Weights of a small autoregressive pixel model.
Model: 6.1M parameters, 20-pixel images, arch transformer_decoder, width 192, layers 10, norm rmsnorm.
Data: trained on photos of arthropod specimens (BIOSCAN-5M), 97500 training examples.
Rows from block 5 of a small autoregressive pixel model, named by matrix and row number. Rows with one number belong to one neuron. Each number is 500 + 25 x the weight over its row's rms, rounded and kept within 0 to 999. All counts start at 0. Numbers have three digits each.
After each neuron's rows are labels from the 100 images, of 14976, where the neuron reaches its highest value: "top examples" is what is common among them. Only what is clearly more common there than usual is listed. The data: photos of arthropod specimens (BIOSCAN-5M).
# fc1: MLP up (model.blocks.5.mlp.fc1.weight, 1152x192), inputs 0-191
# fc2: MLP down (model.blocks.5.mlp.fc2.weight, 192x1152, transposed), outputs 0-191

fc1.31:481520506494511524476472498535477533542520517520507526464495476501557502504476523474498465498539513493494484470498492466515461478509485529448501498553487511462454514529553507501545553492502482529504492506484494479510491515496491487474503468496487512514484563507504465509493509448474497527502504512482494438491525522435492522505472501556522507471485515458513489473482484472456498477486509551488508532491505524508525455510481537483498495487462466503488512480531500492480537499495490469466497520530478508516536498489475510448502512496457502467556500484508473514499483538444464476
fc2.31:484488509481481575513448497464487516448493546491468496533519499499483539474520547468501547516482549515522465472512460476544545487543495463526507508454477490548494510519530541493469500516437458509465476470501531494497517492501489478503504460465475524505485462500503502514500503544546513485507508504524488489484468473525500515515497476482512520530483510484503454498483484522524530543498499503483473505497523463484525478517535489518478513514582483532497503493494519533479487536516504490463491519450520511477488489503475540483489509496492484500505496524478518473475490531482475494
top examples: order Lepidoptera

fc1.283:476497517496492499552498508539517512475549502511463518499488502542514499483562500510459519514531527468513461534497478504506485505487508452479478515510498508523500515530518517506425535526468503474501464455497494505484526514524453480499494487503564549525511539478518502534494528489501474534505459491491524493495517528515512524482477502513486462498516550451499469503533456487541476512496505448489520501513508489524475489493490495492476524509511486503511488449481495491444497485540464478483523473507483494445483474496459493532506466493449503472557516517457492474462483487493479489
fc2.283:503489498461461520520463531461528520532502521525488477514503504481476472516476531512520484500542521557499466461501470538499587447541500521522496475516460478512500504508547522483520549479463480483434524534514502490513466477499499506543531485508529533515501480485516495519522495498520484501511495542482507511487494511559473517509465508512495519488452464497467485527540522496484537513527481519511472518483510497510516496484535508532498514520520506496480552552533476476524522523487512480459451488490469497516483534460483468475500520495543511495475501467495485475478504520509504484
top examples: order Hemiptera

fc1.763:482484492507497507500443472501514511475473522502493492512504540507531514535453489504518507512493506488509512472542494505492514485543504540496515509456526480543496500507453541582532494464486541528494539492488491509484478481464535528512492505541496501558515490494444523459518518498490513511502515495505475489497494532513492485474504500485488481509501514506494448476525510503475556478535504540499512470482523511478583501538491485499527486491457496484475554498479511428543516502493481452506494487488477517463511473546478498508528460500477499494512510492485479496529503560535511497
fc2.763:501492526519532511482498491473463498480503547466465521450479445465499543459485514466533513488536512538480503465498487486514535525513465477473504540511493493509511496562548521480487507513459491503509498489517490517489471469500465485518479498482497488467547497503529502491499509555503521505521492512472538454535464512521493502491483489499534484498521469538474487523510475503467472527497503518518478513477495453483486484538529491510496496516603493534502486481526522525508506468530526474482490549468459516527493531492486454494477499471496500514541478541510520496467490471480523476
top examples: order Lepidoptera

fc1.292:485486499501519488492529542515542484555512534513505462476506519545476515534548523477524532455525541475503527523485506491497542497465492458497498477500526487498546491500493491439513442494496469511474480506515460517511474527497499513514521498522544489453484484450492484496486514440463528515488505479514504488491510530497514493507487532505505511509504471544499495558513486469511489506495471490512519513520493490490505516503483483487458500507541522486486443451499448479502511529566474511496514482508459496500498527525509538546506517487457533479469574481498516483506525501477495477
fc2.292:494484516472450512506508501444511505515494494499490495512522538501496492529486521478481498510521484550506508566483485514442506504459506450514483486500512506477553541522520475489474482479534528502492527543465501504465505462521496535506519474502529465489505505468501514513492496456416535503512466511471454484516501497535452499547462520503464520500515458529481467484557498473519489506488468495505476491483503487489526453491487470521538522509472462511509480489481478534503440496479507497516499516514528479505531479476472489488541447496527525515531500489480479503500514512505533546
top examples: order Hemiptera

fc1.432:491502514480493537518429530484505488511492493536526492519532504510543490523498474505499527554503534518507492466501486449490498552504501488465499495500518462495493485500514538527529505490513516476470521527494497471528476489438508496480553494528520502521493541474494506492510499478461496493498511469472520462462512486464444502511529461483518478507466491483501535534497547488510510492488518494539517513538532517525534463503489520561529524493546511545525495549497469490517528533519485479475528472497543498508526509482507446493539519528507495515511508451528491481460533508519521545
fc2.432:483479506515541502466472427485424500492477533497464516473511497455475572463486507453525526481532521539462479486490493479529528465524464485519504501484469518508459490510538516488462460486475519510502478495519488488481470465501505500501466488445467509510493473514490546518478494506501486502525505556520503513527470520514519479520482497538505503533476497485494453505484495463506503488532464513509497504439478476512504506500499498488514494528525456528507520487512522499481500483414477518465475526494482496487480503502463483496482467498504501509512499479448538482477470467492517507
top examples: order Lepidoptera

fc1.199:498517506442515521492468485511512458495507499472491536485490513512487483473504461555572465530515517503525496525490546485544496500521521468497504500503542523533487483499525544526483507517490507476468507503540515506505503512446535522525483494508507467514460497511495477481487502483501503552500455512458490498512454530442492483491537518474485517480508509522509492479558492530511517505504564464504504534478486515484513466536484474501477469508508510522450501460509499506479467510516495533492477530512490539506513487489512467521509535490474494472481540494501532519505551514421465530
fc2.199:481508488474510537489505507487477513516483528497470459501490508536506484502543538472498442483515499465509493536526501499472505515515469522500478565498527470527469480483487526511483520475473483543532492495533469499513512528498471454573506469509551518487519461582524461504529515500528526489484503500524530452483516464541514505566481486471513508489497543515510465517511472479506452488500488538494448497499494512509514498495501497441501496531526470475568520485533498493469521475477517479473500498499494487488448502498503504477497488533526518484509487494488526519522519503494525480
top examples: order Hymenoptera

fc1.113:496529477471466495566524527513510509483461507503512489495519439513461513475473530500556464457515525503465507513457510479472487521496495532505448547508509484497513544491502458484517517503501467551523503497502484515500493476523519503422518496498504502496512523510473472460507425547510506514474489455476450522479504545501504485491479506498482485495501498475496510494555482510471457512486485516476510480474524505519481501535518537505535477527509501482548481481502551522489500514511541495469487542491498505501473531485547517524473531488543541514494490487510530508501499465508480509
fc2.113:465496480527535525491456463495538483501495536493475512513488497490553496517511524484482504513547521490512471497491512535467506492516491552485515509489475512508471517457501539502478485493534517511480531501475538518499531517482482501505499490486523471485499473486485528494505477522516518498516474517451522469501521462478503525499487471474472521556467512511507498529488498478526487499531526541526509505526498486476522475501584494499513523474561479544550494520455483444504442521477469512507504494470469509479509444513500569481512516467518477475500506550509466509465493457520492475
top examples: order Hymenoptera

fc1.701:502493481506537483493475502482504500496465529480525493472529500539497503487493516555543539498466457542539513521510523493503499518476507482521483527511529582537506516483503504512483499458476524488511480499483490482525477492465527499509432535482476425492546514498529491518514503502518495478479543473499474454500492524531511505490499513474515495492495505493497497520487497479529502526544438471513509534462488485520534469456498476507488513489504459511493498473506497479459527548491517468535521536506489497450514497492498470519513499503472505458491472449479485458553536540520520478
fc2.701:505471515511527547505503510478451488496504525506480488488499494525443485492516513515489479496485485460490466475479503531497488526499512514509445542496455518490482466493531506467493484491441490549426494520500496544522524468458499527495503541524493498479551462434470519506506498481483506502502499474497479493522507546513505505499531506478538493510514557505494461510539483458543487482505513499516490525521532533492507516472498550549528490486491531494460543481537507464520526541514531512497504540478493493513487473499546503455507534465473513492504508503517497443498519490491477486
top examples: order Diptera

fc1.175:513472522485472482487512509543476515511493536538496518487548482487497491540501494491534495518494522489485516502550500500521504479533473555495500502507479484483510527442527502470479458521512507497472512522540463506485528495509510501487539493458470517533528545500493487472506510543523540455480502519517489522499496498516507532545513506530499528487464423543486465498467489512498496477525490480538460515512499426522535507461510531490489487530505497512484523463536445494501521511555479441460542515502523528503498521523500494516511515454544482487494501501486518515498499490524478543
fc2.175:480497501506537576495475461481520484481486513505535488486525535500457520435433519494502511508500498522521492470478535517498513468474532498496503531487437512527481443514521486482520514516486472520510503494474551494463457491493498497518510458510484516469496528510509495559514487481538469536490492519482517484505517521485503496479480530512531465522482563465515501492511513453495496524501499507493495491487512500470525468561524471481458506495528507529493485526502518528468509557490521483493495504472505500497517492475516521501487546542487507509510508537503506463495415540498516495
top examples: order Coleoptera

fc1.494:493517486468483542499491462521520523473523510513503489473552490511555486520515480497477506539508472482537466504491508524479502497500490506446530507512444483516468511500496518498488441501479465518472493495486506484479521507499498487462550486487527513551484521491487532477492485452492520494543530465506515512455472500495481449488473443534529496523483513479494470499497497447478491495487489497492501453488490507495527482508488511531484566516530501512494472453514494516515549483478526494428541521479564492490498488509471524510461478459510466515519512500504466450467499502503477522
fc2.494:533447490506489534513445477531482530520521535521499467510487502455447528486484535494491538480501562534489473473515456463537519476522459483558518528463476458491478503519546515490461494541462461484487516479529490500523502473512513489500440514460494517511485488498519521529515516520530492545459466515487498475482473487538477530522473511497512504486528526485511475510473506499506502531502524503505458490502527488484525482483566488490488535480521468541523495540534518488504533491477508483500531517468502496483472510505470484527503540498510483507474468486503534487480530490493478529
top examples: order Lepidoptera; order Hemiptera

fc1.721:485514541503508503506497505499526475491462520488546474447507516522521479493528513498519456490537510544498511513529534447476496482474452494546504525497501507477501499520504524488542473510507471515502482528509502481485498528459542567485506533512487556490465524536486510484489486471462489498554486507464514454514499527502497490529567493446490465516469541504535486546490534443504483490516489514515497503486489494475480466487508529500491489553478504492495542523476512484553526481499513519503538486474493481509539491513468478486495470513450494527507482493550471499499534500478523512
fc2.721:504435491458529503471445473508456446523468534540501463499511523465482513454471456456515535478474489526507510495515504528514532509537505507539506547544513490492450494503561506475444476544462517538501491480485507516537487514473470508515497488468459473467513524504517548486470488513481529528544528508490485499502489524484498502502493540532494531537504514517542480525507483529503490515515471535500488491437475476494502525555516491499477514467509508522523505513483500540485500504478466553485492508466497536518471503520486522534490513521495491498495517487494495504501489494513497526
top examples: order Lepidoptera

fc1.651:480468537528491559440490552513484519489510459503529510526522486513509511493483503475499477486549480499519532529498518501494493503481476524482511503478529460490509543477542498481530500508458531498535445485539513561475485534499474529497516408513501516498536496513502518509499517466552486490473475545539508476540545509528489496495514521466529495516519475514495451510488469513490530502537492513523489515498493458505503495511485479518545502505477480525490463528468501502505531534509549495499500451480502494499512542527464501454481512504516498491484491508511502503485476553494540512
fc2.651:513543449470508502503487484479482519480482554503471473495507492468483487507482494532516471506479528495544511531474540555527537510524493454538486528531507476483497479498505525494498462494526479519472502509457515480524525498505501491482511464517501460507493505524505509541515517527492507505532501489550512501522501551500525527488533476558493497488481534468516514560525503533515459514501500491510505466497475550448491478532518496505470508473574497478525537446491502532460472473530492536453493481486482485513537481458493525508525497530484497474538507517542515507506493463483485509
top examples: order Coleoptera

fc1.217:508487464489535504488487485452478497492485480475470502506539514516534483480567482511474511520528477472502491505530510439557498503486463455506504535494487516495540493513480497496515537512487492523495425480514513532550471479503483507512507541477485479531518494438533497518479504481479514504489478477500513491527593515495498473476527505492488495476493457493504502446529522496478522495503515499502477404519520527457500502483491512509480506503501551456509478503497463501479467475504515485484500498516493495494488471489468502504500469510482450475512486467492544548496509488524501499
fc2.217:479502483452507540478505482460505476494523516484536472498484504466506514525485514517491509459492497497463496471486542505494537415456490509509523523483446516516501507531542492496479483502442498505529518498492489466477496454473558485509505442506494521475512546544496497534513524535548503506491507510483535506482482495477506481516492531470507506534468520502524513503479465477502506492519486520501540462476488495467519487464503493459502475480505478491496486489517503543483497484475532544456491516514524516522509552495503519487505552522513508527493454500512540472509473579537489483
top examples: order Lepidoptera

fc1.78:480495516519509537529524547516540527520444494455524482517529486486529492504489495523521506478504511456502560478515453525502504458491478484508493522479492474502510480510513469449490491479507465481460512518510494533480450501525466527495467478474529431492503473506508527493464495515504494500508475513481502534515512556469500522513467504517516519513452512481485473523489481514505489490551500532506487479517515494528484483517500498451497518460519571503480495535503471490491477497538536502532502477458443496496526495560510454509538515518555507514488491449494498492512496505490531470
fc2.78:493489498500472547483505491485513490492572521476470516480488498519493515498500522462453510478503521533523472495533522495526490486479490495472512487490497464501520466495492513502477490532493481501519463484479510518524524500527485497526540499527472546473542488555531531493494502514509527518526515499459537491463482483482492535548464488508539503512411511457526501508496483489472496524514499483516507483520483495523507477525491503491482547510502454518503486470513516512507473488531481507497521468503545492514511505438496588495496493551434507472510512495451513554458485488479505500
top examples: order Hymenoptera

fc1.5:489496509457486503497508476476465482444507566497471498493475482469477507542513508541526503540508492480470520492517476465527521442528496512531482474520528491471479527494480504485483494506457478524471475460502509473481498492521515510495483509487503516507516508483461509509498515537525501488523490489461479492518525470543468504491526493493501514505515530533470457565527500490538546499549506470488518500492508453498478524420551517514475514548462494499491502466546499494499513522532492473492517465492497518547515517535522528454534515509529487488509517519455493528522490524515451509
fc2.5:470512485522524512514509498515451492495478529504517510417527501504454553476481491483479523523536488479539492545504523501480520492494510540495465508460484477509505456489491512501484527552505510521510491537491534497507445503531478522481485524542503488494522520479524521492526495514502480529546499521497505471515512522469526487535478497545487507493480504506517467499545524484462492510492471513472497483446500479477527474530560489489451470473540540512502480503470506464476484512530556523527521483481476502488480454482489544491479517487492526515498491508516540481487456506552499454
top examples: order Coleoptera