config.toml
levels_per_channel = 8
vocab_size = 513
width = 192
head_dim = 16
bias = "all"
beta1 = 0.95
precondition_frequency = 16
one_sided = false
cautious_weight_decay = true
batch_size = 64
weight_decay = 0.09
Rows from block 6 of a small autoregressive pixel model, named by matrix and row number. Rows with one number belong to one neuron. Each number is 200 + 20 x the weight over its row's rms, rounded and kept within 0 to 999. All counts start at 0.
After each neuron's rows are labels from the 100 images, of 14976, where the neuron reaches its highest value: "responds to" is what is common among them. Only what is clearly more common there than usual is listed. The data: photos of arthropod specimens (BIOSCAN-5M). In brackets: how many of the 100, against the usual share in percent.
# fc1: MLP up (model.blocks.6.mlp.fc1.weight, 1152x192), inputs 96-191
# fc2: MLP down (model.blocks.6.mlp.fc2.weight, 192x1152, transposed), outputs 96-191

fc1.109,209,191,233,201,211,215,242,219,217,198,189,202,192,182,226,153,188,243,244,186,187,195,215,202,177,249,227,205,229,203,174,182,173,194,169,239,197,191,175,212,213,228,221,226,171,195,191,234,200,195,195,183,222,201,216,222,221,173,187,198,188,193,204,231,197,231,220,208,196,219,214,191,163,210,190,208,196,216,179,181,195,216,195,184,213,215,237,182,180,214,197,216,184,202,167,212
fc2.109,170,177,190,207,188,197,193,155,180,182,198,213,188,179,185,233,190,177,160,202,230,172,188,193,199,173,180,186,240,206,193,182,209,195,215,223,211,221,232,194,215,159,189,184,179,199,199,175,216,175,150,213,220,207,178,152,181,202,170,215,202,216,189,192,187,189,203,186,199,225,202,154,185,189,181,167,192,183,218,202,217,213,215,179,185,180,196,208,196,199,217,171,213,201,196,226
responds to: order Coleoptera (38 vs 16.8)

fc1.135,186,222,227,179,205,219,207,176,189,227,214,213,213,194,235,213,236,173,211,184,190,198,160,213,219,145,194,187,192,223,182,229,189,220,206,161,223,230,181,207,179,212,238,164,223,207,207,188,168,180,196,203,216,189,193,169,191,210,201,225,202,189,199,180,192,226,207,211,222,224,203,181,206,228,221,239,192,170,233,209,205,200,221,191,186,224,186,221,201,203,209,201,234,216,204,211
fc2.135,224,160,198,225,186,211,211,196,181,198,178,219,168,191,215,166,193,204,220,194,186,205,201,213,198,163,221,206,189,186,210,184,203,218,197,207,251,233,193,201,194,203,198,173,168,182,191,238,231,218,166,196,187,199,214,210,220,197,193,197,181,204,166,178,204,231,193,186,219,202,210,223,233,190,189,178,214,217,206,172,219,221,242,215,211,177,221,220,173,220,214,201,187,155,226,197
responds to: order Coleoptera (59 vs 16.8)

fc1.408,224,189,214,198,200,158,225,216,202,233,204,194,228,207,208,187,196,200,181,194,193,206,241,160,226,209,160,210,223,192,177,216,185,205,172,192,209,199,156,193,177,165,209,228,217,251,188,187,174,203,168,193,199,202,212,197,198,178,192,231,210,206,207,197,195,214,214,207,211,223,183,203,160,211,222,220,207,199,202,192,168,190,198,181,187,160,193,201,208,189,186,185,220,172,230,212
fc2.408,207,224,207,213,199,200,229,201,186,182,193,190,214,209,189,151,163,196,193,185,181,201,202,232,197,198,208,196,203,221,178,186,203,172,193,212,201,153,169,190,204,205,187,187,178,172,171,205,224,153,167,185,186,201,198,178,220,178,199,164,196,187,209,201,178,256,219,203,222,185,199,208,227,184,199,198,211,202,210,195,231,196,216,195,214,230,233,190,209,175,213,224,150,208,199,202
responds to: order Hemiptera (40 vs 11.3)

fc1.213,208,203,194,206,231,179,215,213,213,203,185,204,175,203,182,175,227,193,209,221,193,181,241,187,221,228,202,219,182,172,223,221,185,184,229,190,197,205,191,248,182,240,188,209,215,200,205,199,178,226,215,214,180,180,166,195,179,170,247,195,208,186,220,195,229,194,213,208,211,210,151,208,224,214,222,182,208,211,225,221,188,218,231,184,203,196,198,202,161,207,201,184,179,199,227,244
fc2.213,196,203,214,192,230,210,204,170,189,223,177,191,240,185,241,176,177,197,213,201,188,203,209,205,220,212,198,174,204,214,198,193,209,227,187,226,190,186,215,214,229,198,205,195,226,208,182,258,231,188,165,199,203,228,206,205,205,202,178,200,194,174,200,197,195,238,176,187,203,196,198,187,224,176,180,180,213,209,208,182,203,198,202,196,218,214,201,203,224,159,201,183,168,202,206,221
responds to: order Hemiptera (59 vs 11.3)

fc1.297,181,195,182,190,219,210,220,166,215,229,201,197,214,219,183,210,194,195,215,203,203,181,227,199,254,206,209,190,198,184,228,207,227,194,230,199,214,203,169,193,200,181,204,214,180,189,222,178,232,196,173,192,201,186,185,199,211,200,193,158,213,233,229,199,225,188,234,168,194,188,187,185,200,218,210,224,217,243,204,193,225,206,236,217,209,163,193,173,188,252,213,195,223,188,155,223
fc2.297,180,204,229,229,204,195,178,200,231,178,205,219,195,164,172,187,212,200,212,195,206,215,186,184,219,200,211,179,193,185,209,230,200,259,198,213,189,214,223,189,166,155,207,179,193,182,217,229,191,212,231,177,211,245,211,220,210,214,204,224,222,226,205,176,186,212,212,171,188,214,187,172,200,190,197,163,215,185,209,164,203,217,193,177,191,208,232,203,178,221,194,211,231,199,194,175
responds to: order Coleoptera (41 vs 16.8)

fc1.64,185,207,219,199,220,202,202,222,225,221,238,216,187,196,207,188,223,182,217,219,240,171,184,200,180,222,140,183,204,186,172,200,200,194,193,207,180,223,201,188,193,197,199,225,184,207,206,224,191,218,202,178,226,210,200,174,200,193,217,208,159,203,186,185,149,241,227,202,204,202,196,208,211,192,217,164,215,212,217,216,208,224,177,229,188,182,190,216,221,207,180,239,218,214,205,227
fc2.64,195,202,208,186,211,199,200,202,189,219,169,184,197,198,198,182,203,177,199,196,166,171,232,213,224,189,214,165,208,177,179,219,203,222,205,198,219,187,194,199,218,201,204,192,191,161,168,207,209,164,204,223,192,207,174,198,194,197,188,197,217,179,212,207,204,213,245,214,219,157,199,197,189,173,165,209,185,234,169,208,235,170,246,214,208,193,195,198,147,189,213,168,166,192,204,225
responds to: order Hemiptera (40 vs 11.3)

fc1.564,184,206,184,215,191,182,216,186,216,174,183,203,218,204,181,210,193,201,226,174,247,188,215,193,187,214,175,225,217,197,188,186,160,220,243,194,178,208,252,201,188,212,181,185,204,205,194,242,213,212,189,219,212,178,204,210,184,225,236,191,196,189,188,200,186,199,209,182,150,187,189,185,208,177,177,160,194,183,223,220,215,233,194,222,225,188,221,201,190,231,185,217,200,205,179,263
fc2.564,228,207,201,163,207,191,215,172,203,189,184,165,233,224,206,203,159,185,186,170,206,209,206,182,217,191,191,194,252,230,224,183,182,204,199,215,213,170,208,201,203,185,215,161,195,190,175,245,211,204,215,207,217,201,217,195,201,217,216,208,188,194,174,192,205,236,202,202,203,193,209,202,222,227,168,186,211,209,163,179,201,202,173,185,187,174,182,215,204,202,214,180,189,197,211,234
responds to: order Hemiptera (31 vs 11.3)

fc1.340,224,203,237,183,169,208,198,224,155,190,205,234,193,210,235,207,203,182,209,184,215,158,198,218,196,196,192,241,192,199,208,184,202,233,219,215,170,207,223,233,196,200,203,219,189,220,190,236,181,197,184,233,214,185,223,188,162,204,185,231,214,191,211,220,187,180,209,225,178,201,217,207,232,214,196,207,200,172,183,228,187,190,186,233,170,172,192,193,196,182,201,206,212,219,194,228
fc2.340,219,163,218,223,221,182,215,194,192,197,214,210,196,179,180,200,205,202,240,175,207,209,208,204,206,197,217,206,196,182,217,172,202,222,192,165,223,220,191,176,183,177,172,200,178,178,207,253,167,191,151,177,202,207,220,184,239,217,213,180,199,230,183,204,192,217,193,163,208,209,195,193,186,212,182,180,218,187,202,178,210,202,278,201,213,204,226,197,176,234,224,188,204,170,227,176
responds to: order Coleoptera (59 vs 16.8)

fc1.376,189,182,189,205,180,188,222,184,175,234,238,183,223,190,193,214,186,203,204,223,197,206,172,193,199,174,170,226,211,170,143,211,178,235,212,202,201,212,193,200,226,242,197,184,198,170,185,205,219,172,214,178,205,195,189,207,181,195,154,175,187,201,234,193,209,219,237,192,242,222,187,196,203,192,251,210,214,206,174,209,183,202,205,193,219,192,192,207,241,178,209,195,226,218,178,177
fc2.376,221,207,203,197,229,240,176,215,194,174,146,243,191,207,228,214,199,208,204,211,203,217,194,232,181,184,193,186,195,229,214,217,195,219,244,191,221,218,228,223,206,177,222,196,210,230,231,210,205,239,211,212,198,226,226,204,171,209,219,207,224,212,168,194,213,201,176,194,223,187,211,188,198,201,140,182,218,201,224,191,184,208,254,210,220,183,199,251,189,238,220,210,197,187,200,188
responds to: order Coleoptera (44 vs 16.8)

fc1.406,215,209,204,222,198,208,229,225,216,183,195,207,186,194,218,225,243,212,174,201,195,221,185,216,198,211,203,196,216,195,198,239,206,204,207,189,193,193,206,220,188,182,187,184,178,210,220,228,234,201,200,205,222,210,168,154,242,173,207,212,210,196,192,215,225,189,190,211,214,211,166,213,194,225,215,205,223,211,228,195,196,190,192,213,200,213,188,200,178,220,205,212,184,189,220,187
fc2.406,182,161,220,191,210,207,195,173,187,188,192,185,226,141,216,195,169,214,200,178,220,207,205,206,192,222,208,197,211,202,193,204,172,256,186,201,205,191,203,189,226,188,215,193,203,193,180,202,179,192,206,197,213,202,198,196,214,229,174,178,196,211,233,205,215,212,192,149,263,192,238,171,243,198,181,183,168,218,186,185,213,221,205,170,206,167,195,204,184,185,199,177,204,188,198,218
responds to: order Hemiptera (31 vs 11.3)

fc1.398,164,206,190,249,226,240,196,183,211,204,212,253,209,206,168,229,225,205,171,162,180,159,169,206,189,188,223,239,219,195,178,232,185,220,198,191,223,196,194,163,211,207,214,201,175,190,144,218,205,195,221,216,203,185,181,179,193,185,192,226,197,220,207,215,203,214,197,204,216,254,190,234,216,186,185,216,200,209,191,238,187,178,187,207,194,165,223,188,196,208,220,202,197,208,222,191
fc2.398,212,220,162,175,139,185,178,198,180,202,172,201,184,182,225,156,215,185,188,191,191,213,214,226,217,196,179,165,207,165,181,187,218,205,195,227,204,193,248,175,220,209,199,212,210,239,224,189,218,196,178,244,230,197,195,207,212,187,181,199,220,208,204,200,229,200,219,193,201,171,192,172,190,211,208,180,219,227,210,204,227,179,226,164,211,202,184,225,180,195,217,214,168,212,195,218
responds to: order Hymenoptera (46 vs 20.5)

fc1.45,242,200,227,234,192,200,187,217,214,188,194,168,222,176,212,174,195,188,214,203,207,209,168,198,212,214,159,180,210,182,179,193,166,223,225,196,215,171,185,176,153,220,187,190,174,196,213,176,189,207,211,203,223,220,151,145,187,212,214,230,193,184,207,160,194,241,200,194,202,219,211,225,211,210,205,176,209,188,193,191,185,185,207,185,175,211,210,214,210,231,207,171,190,199,240,220
fc2.45,207,187,207,184,185,224,244,193,193,163,164,206,222,194,198,148,175,189,193,211,192,196,206,206,183,211,180,198,196,201,200,217,177,206,220,225,210,154,213,158,217,193,199,205,187,185,152,228,191,195,153,217,205,227,194,194,197,224,195,179,189,183,213,205,175,200,185,214,194,191,182,186,243,181,196,191,217,201,224,175,240,246,197,181,184,226,183,174,181,159,203,206,233,215,217,202
responds to: order Hemiptera (63 vs 11.3)

fc1.194,186,209,216,189,189,212,174,176,230,170,197,188,224,216,239,197,235,224,190,182,196,167,191,224,225,200,166,202,174,200,185,177,183,238,198,217,198,237,204,180,197,172,199,199,202,223,179,192,214,196,216,219,166,176,203,183,206,209,223,205,196,230,212,221,204,179,201,197,161,191,194,163,202,197,215,209,208,177,203,237,205,191,222,209,181,224,209,190,189,204,177,203,194,208,196,210
fc2.194,234,214,213,204,207,209,205,190,216,195,201,221,197,178,173,191,202,206,197,227,203,173,181,204,208,196,197,191,194,182,202,225,177,175,214,197,202,257,182,204,183,199,197,180,192,198,180,202,226,192,169,183,232,196,196,214,201,176,207,201,210,188,194,185,238,190,186,161,226,228,187,216,198,216,191,178,215,190,226,195,191,175,227,181,226,212,176,175,167,236,248,200,178,182,202,207
responds to: order Hymenoptera (55 vs 20.5)

fc1.355,234,201,204,196,172,213,215,177,173,166,177,186,211,190,199,206,222,190,207,165,223,168,221,232,190,193,193,191,207,186,195,173,168,199,236,172,202,195,190,242,199,232,196,178,192,232,212,177,195,195,214,220,193,193,174,167,206,201,210,222,212,196,204,189,195,198,213,189,189,197,191,188,188,152,213,190,206,202,214,196,187,201,221,216,219,189,201,175,189,231,202,202,179,199,196,223
fc2.355,181,197,191,195,195,205,192,173,213,201,188,204,205,189,224,203,194,157,205,173,207,229,187,196,184,198,196,180,255,200,177,192,174,225,212,204,183,200,216,204,210,202,190,181,211,185,197,232,198,236,199,220,206,184,216,202,180,202,191,218,168,200,194,166,194,229,203,219,202,194,214,214,215,204,192,193,201,191,213,173,187,194,209,167,152,209,192,213,190,195,230,185,205,205,223,230
responds to: order Hemiptera (28 vs 11.3)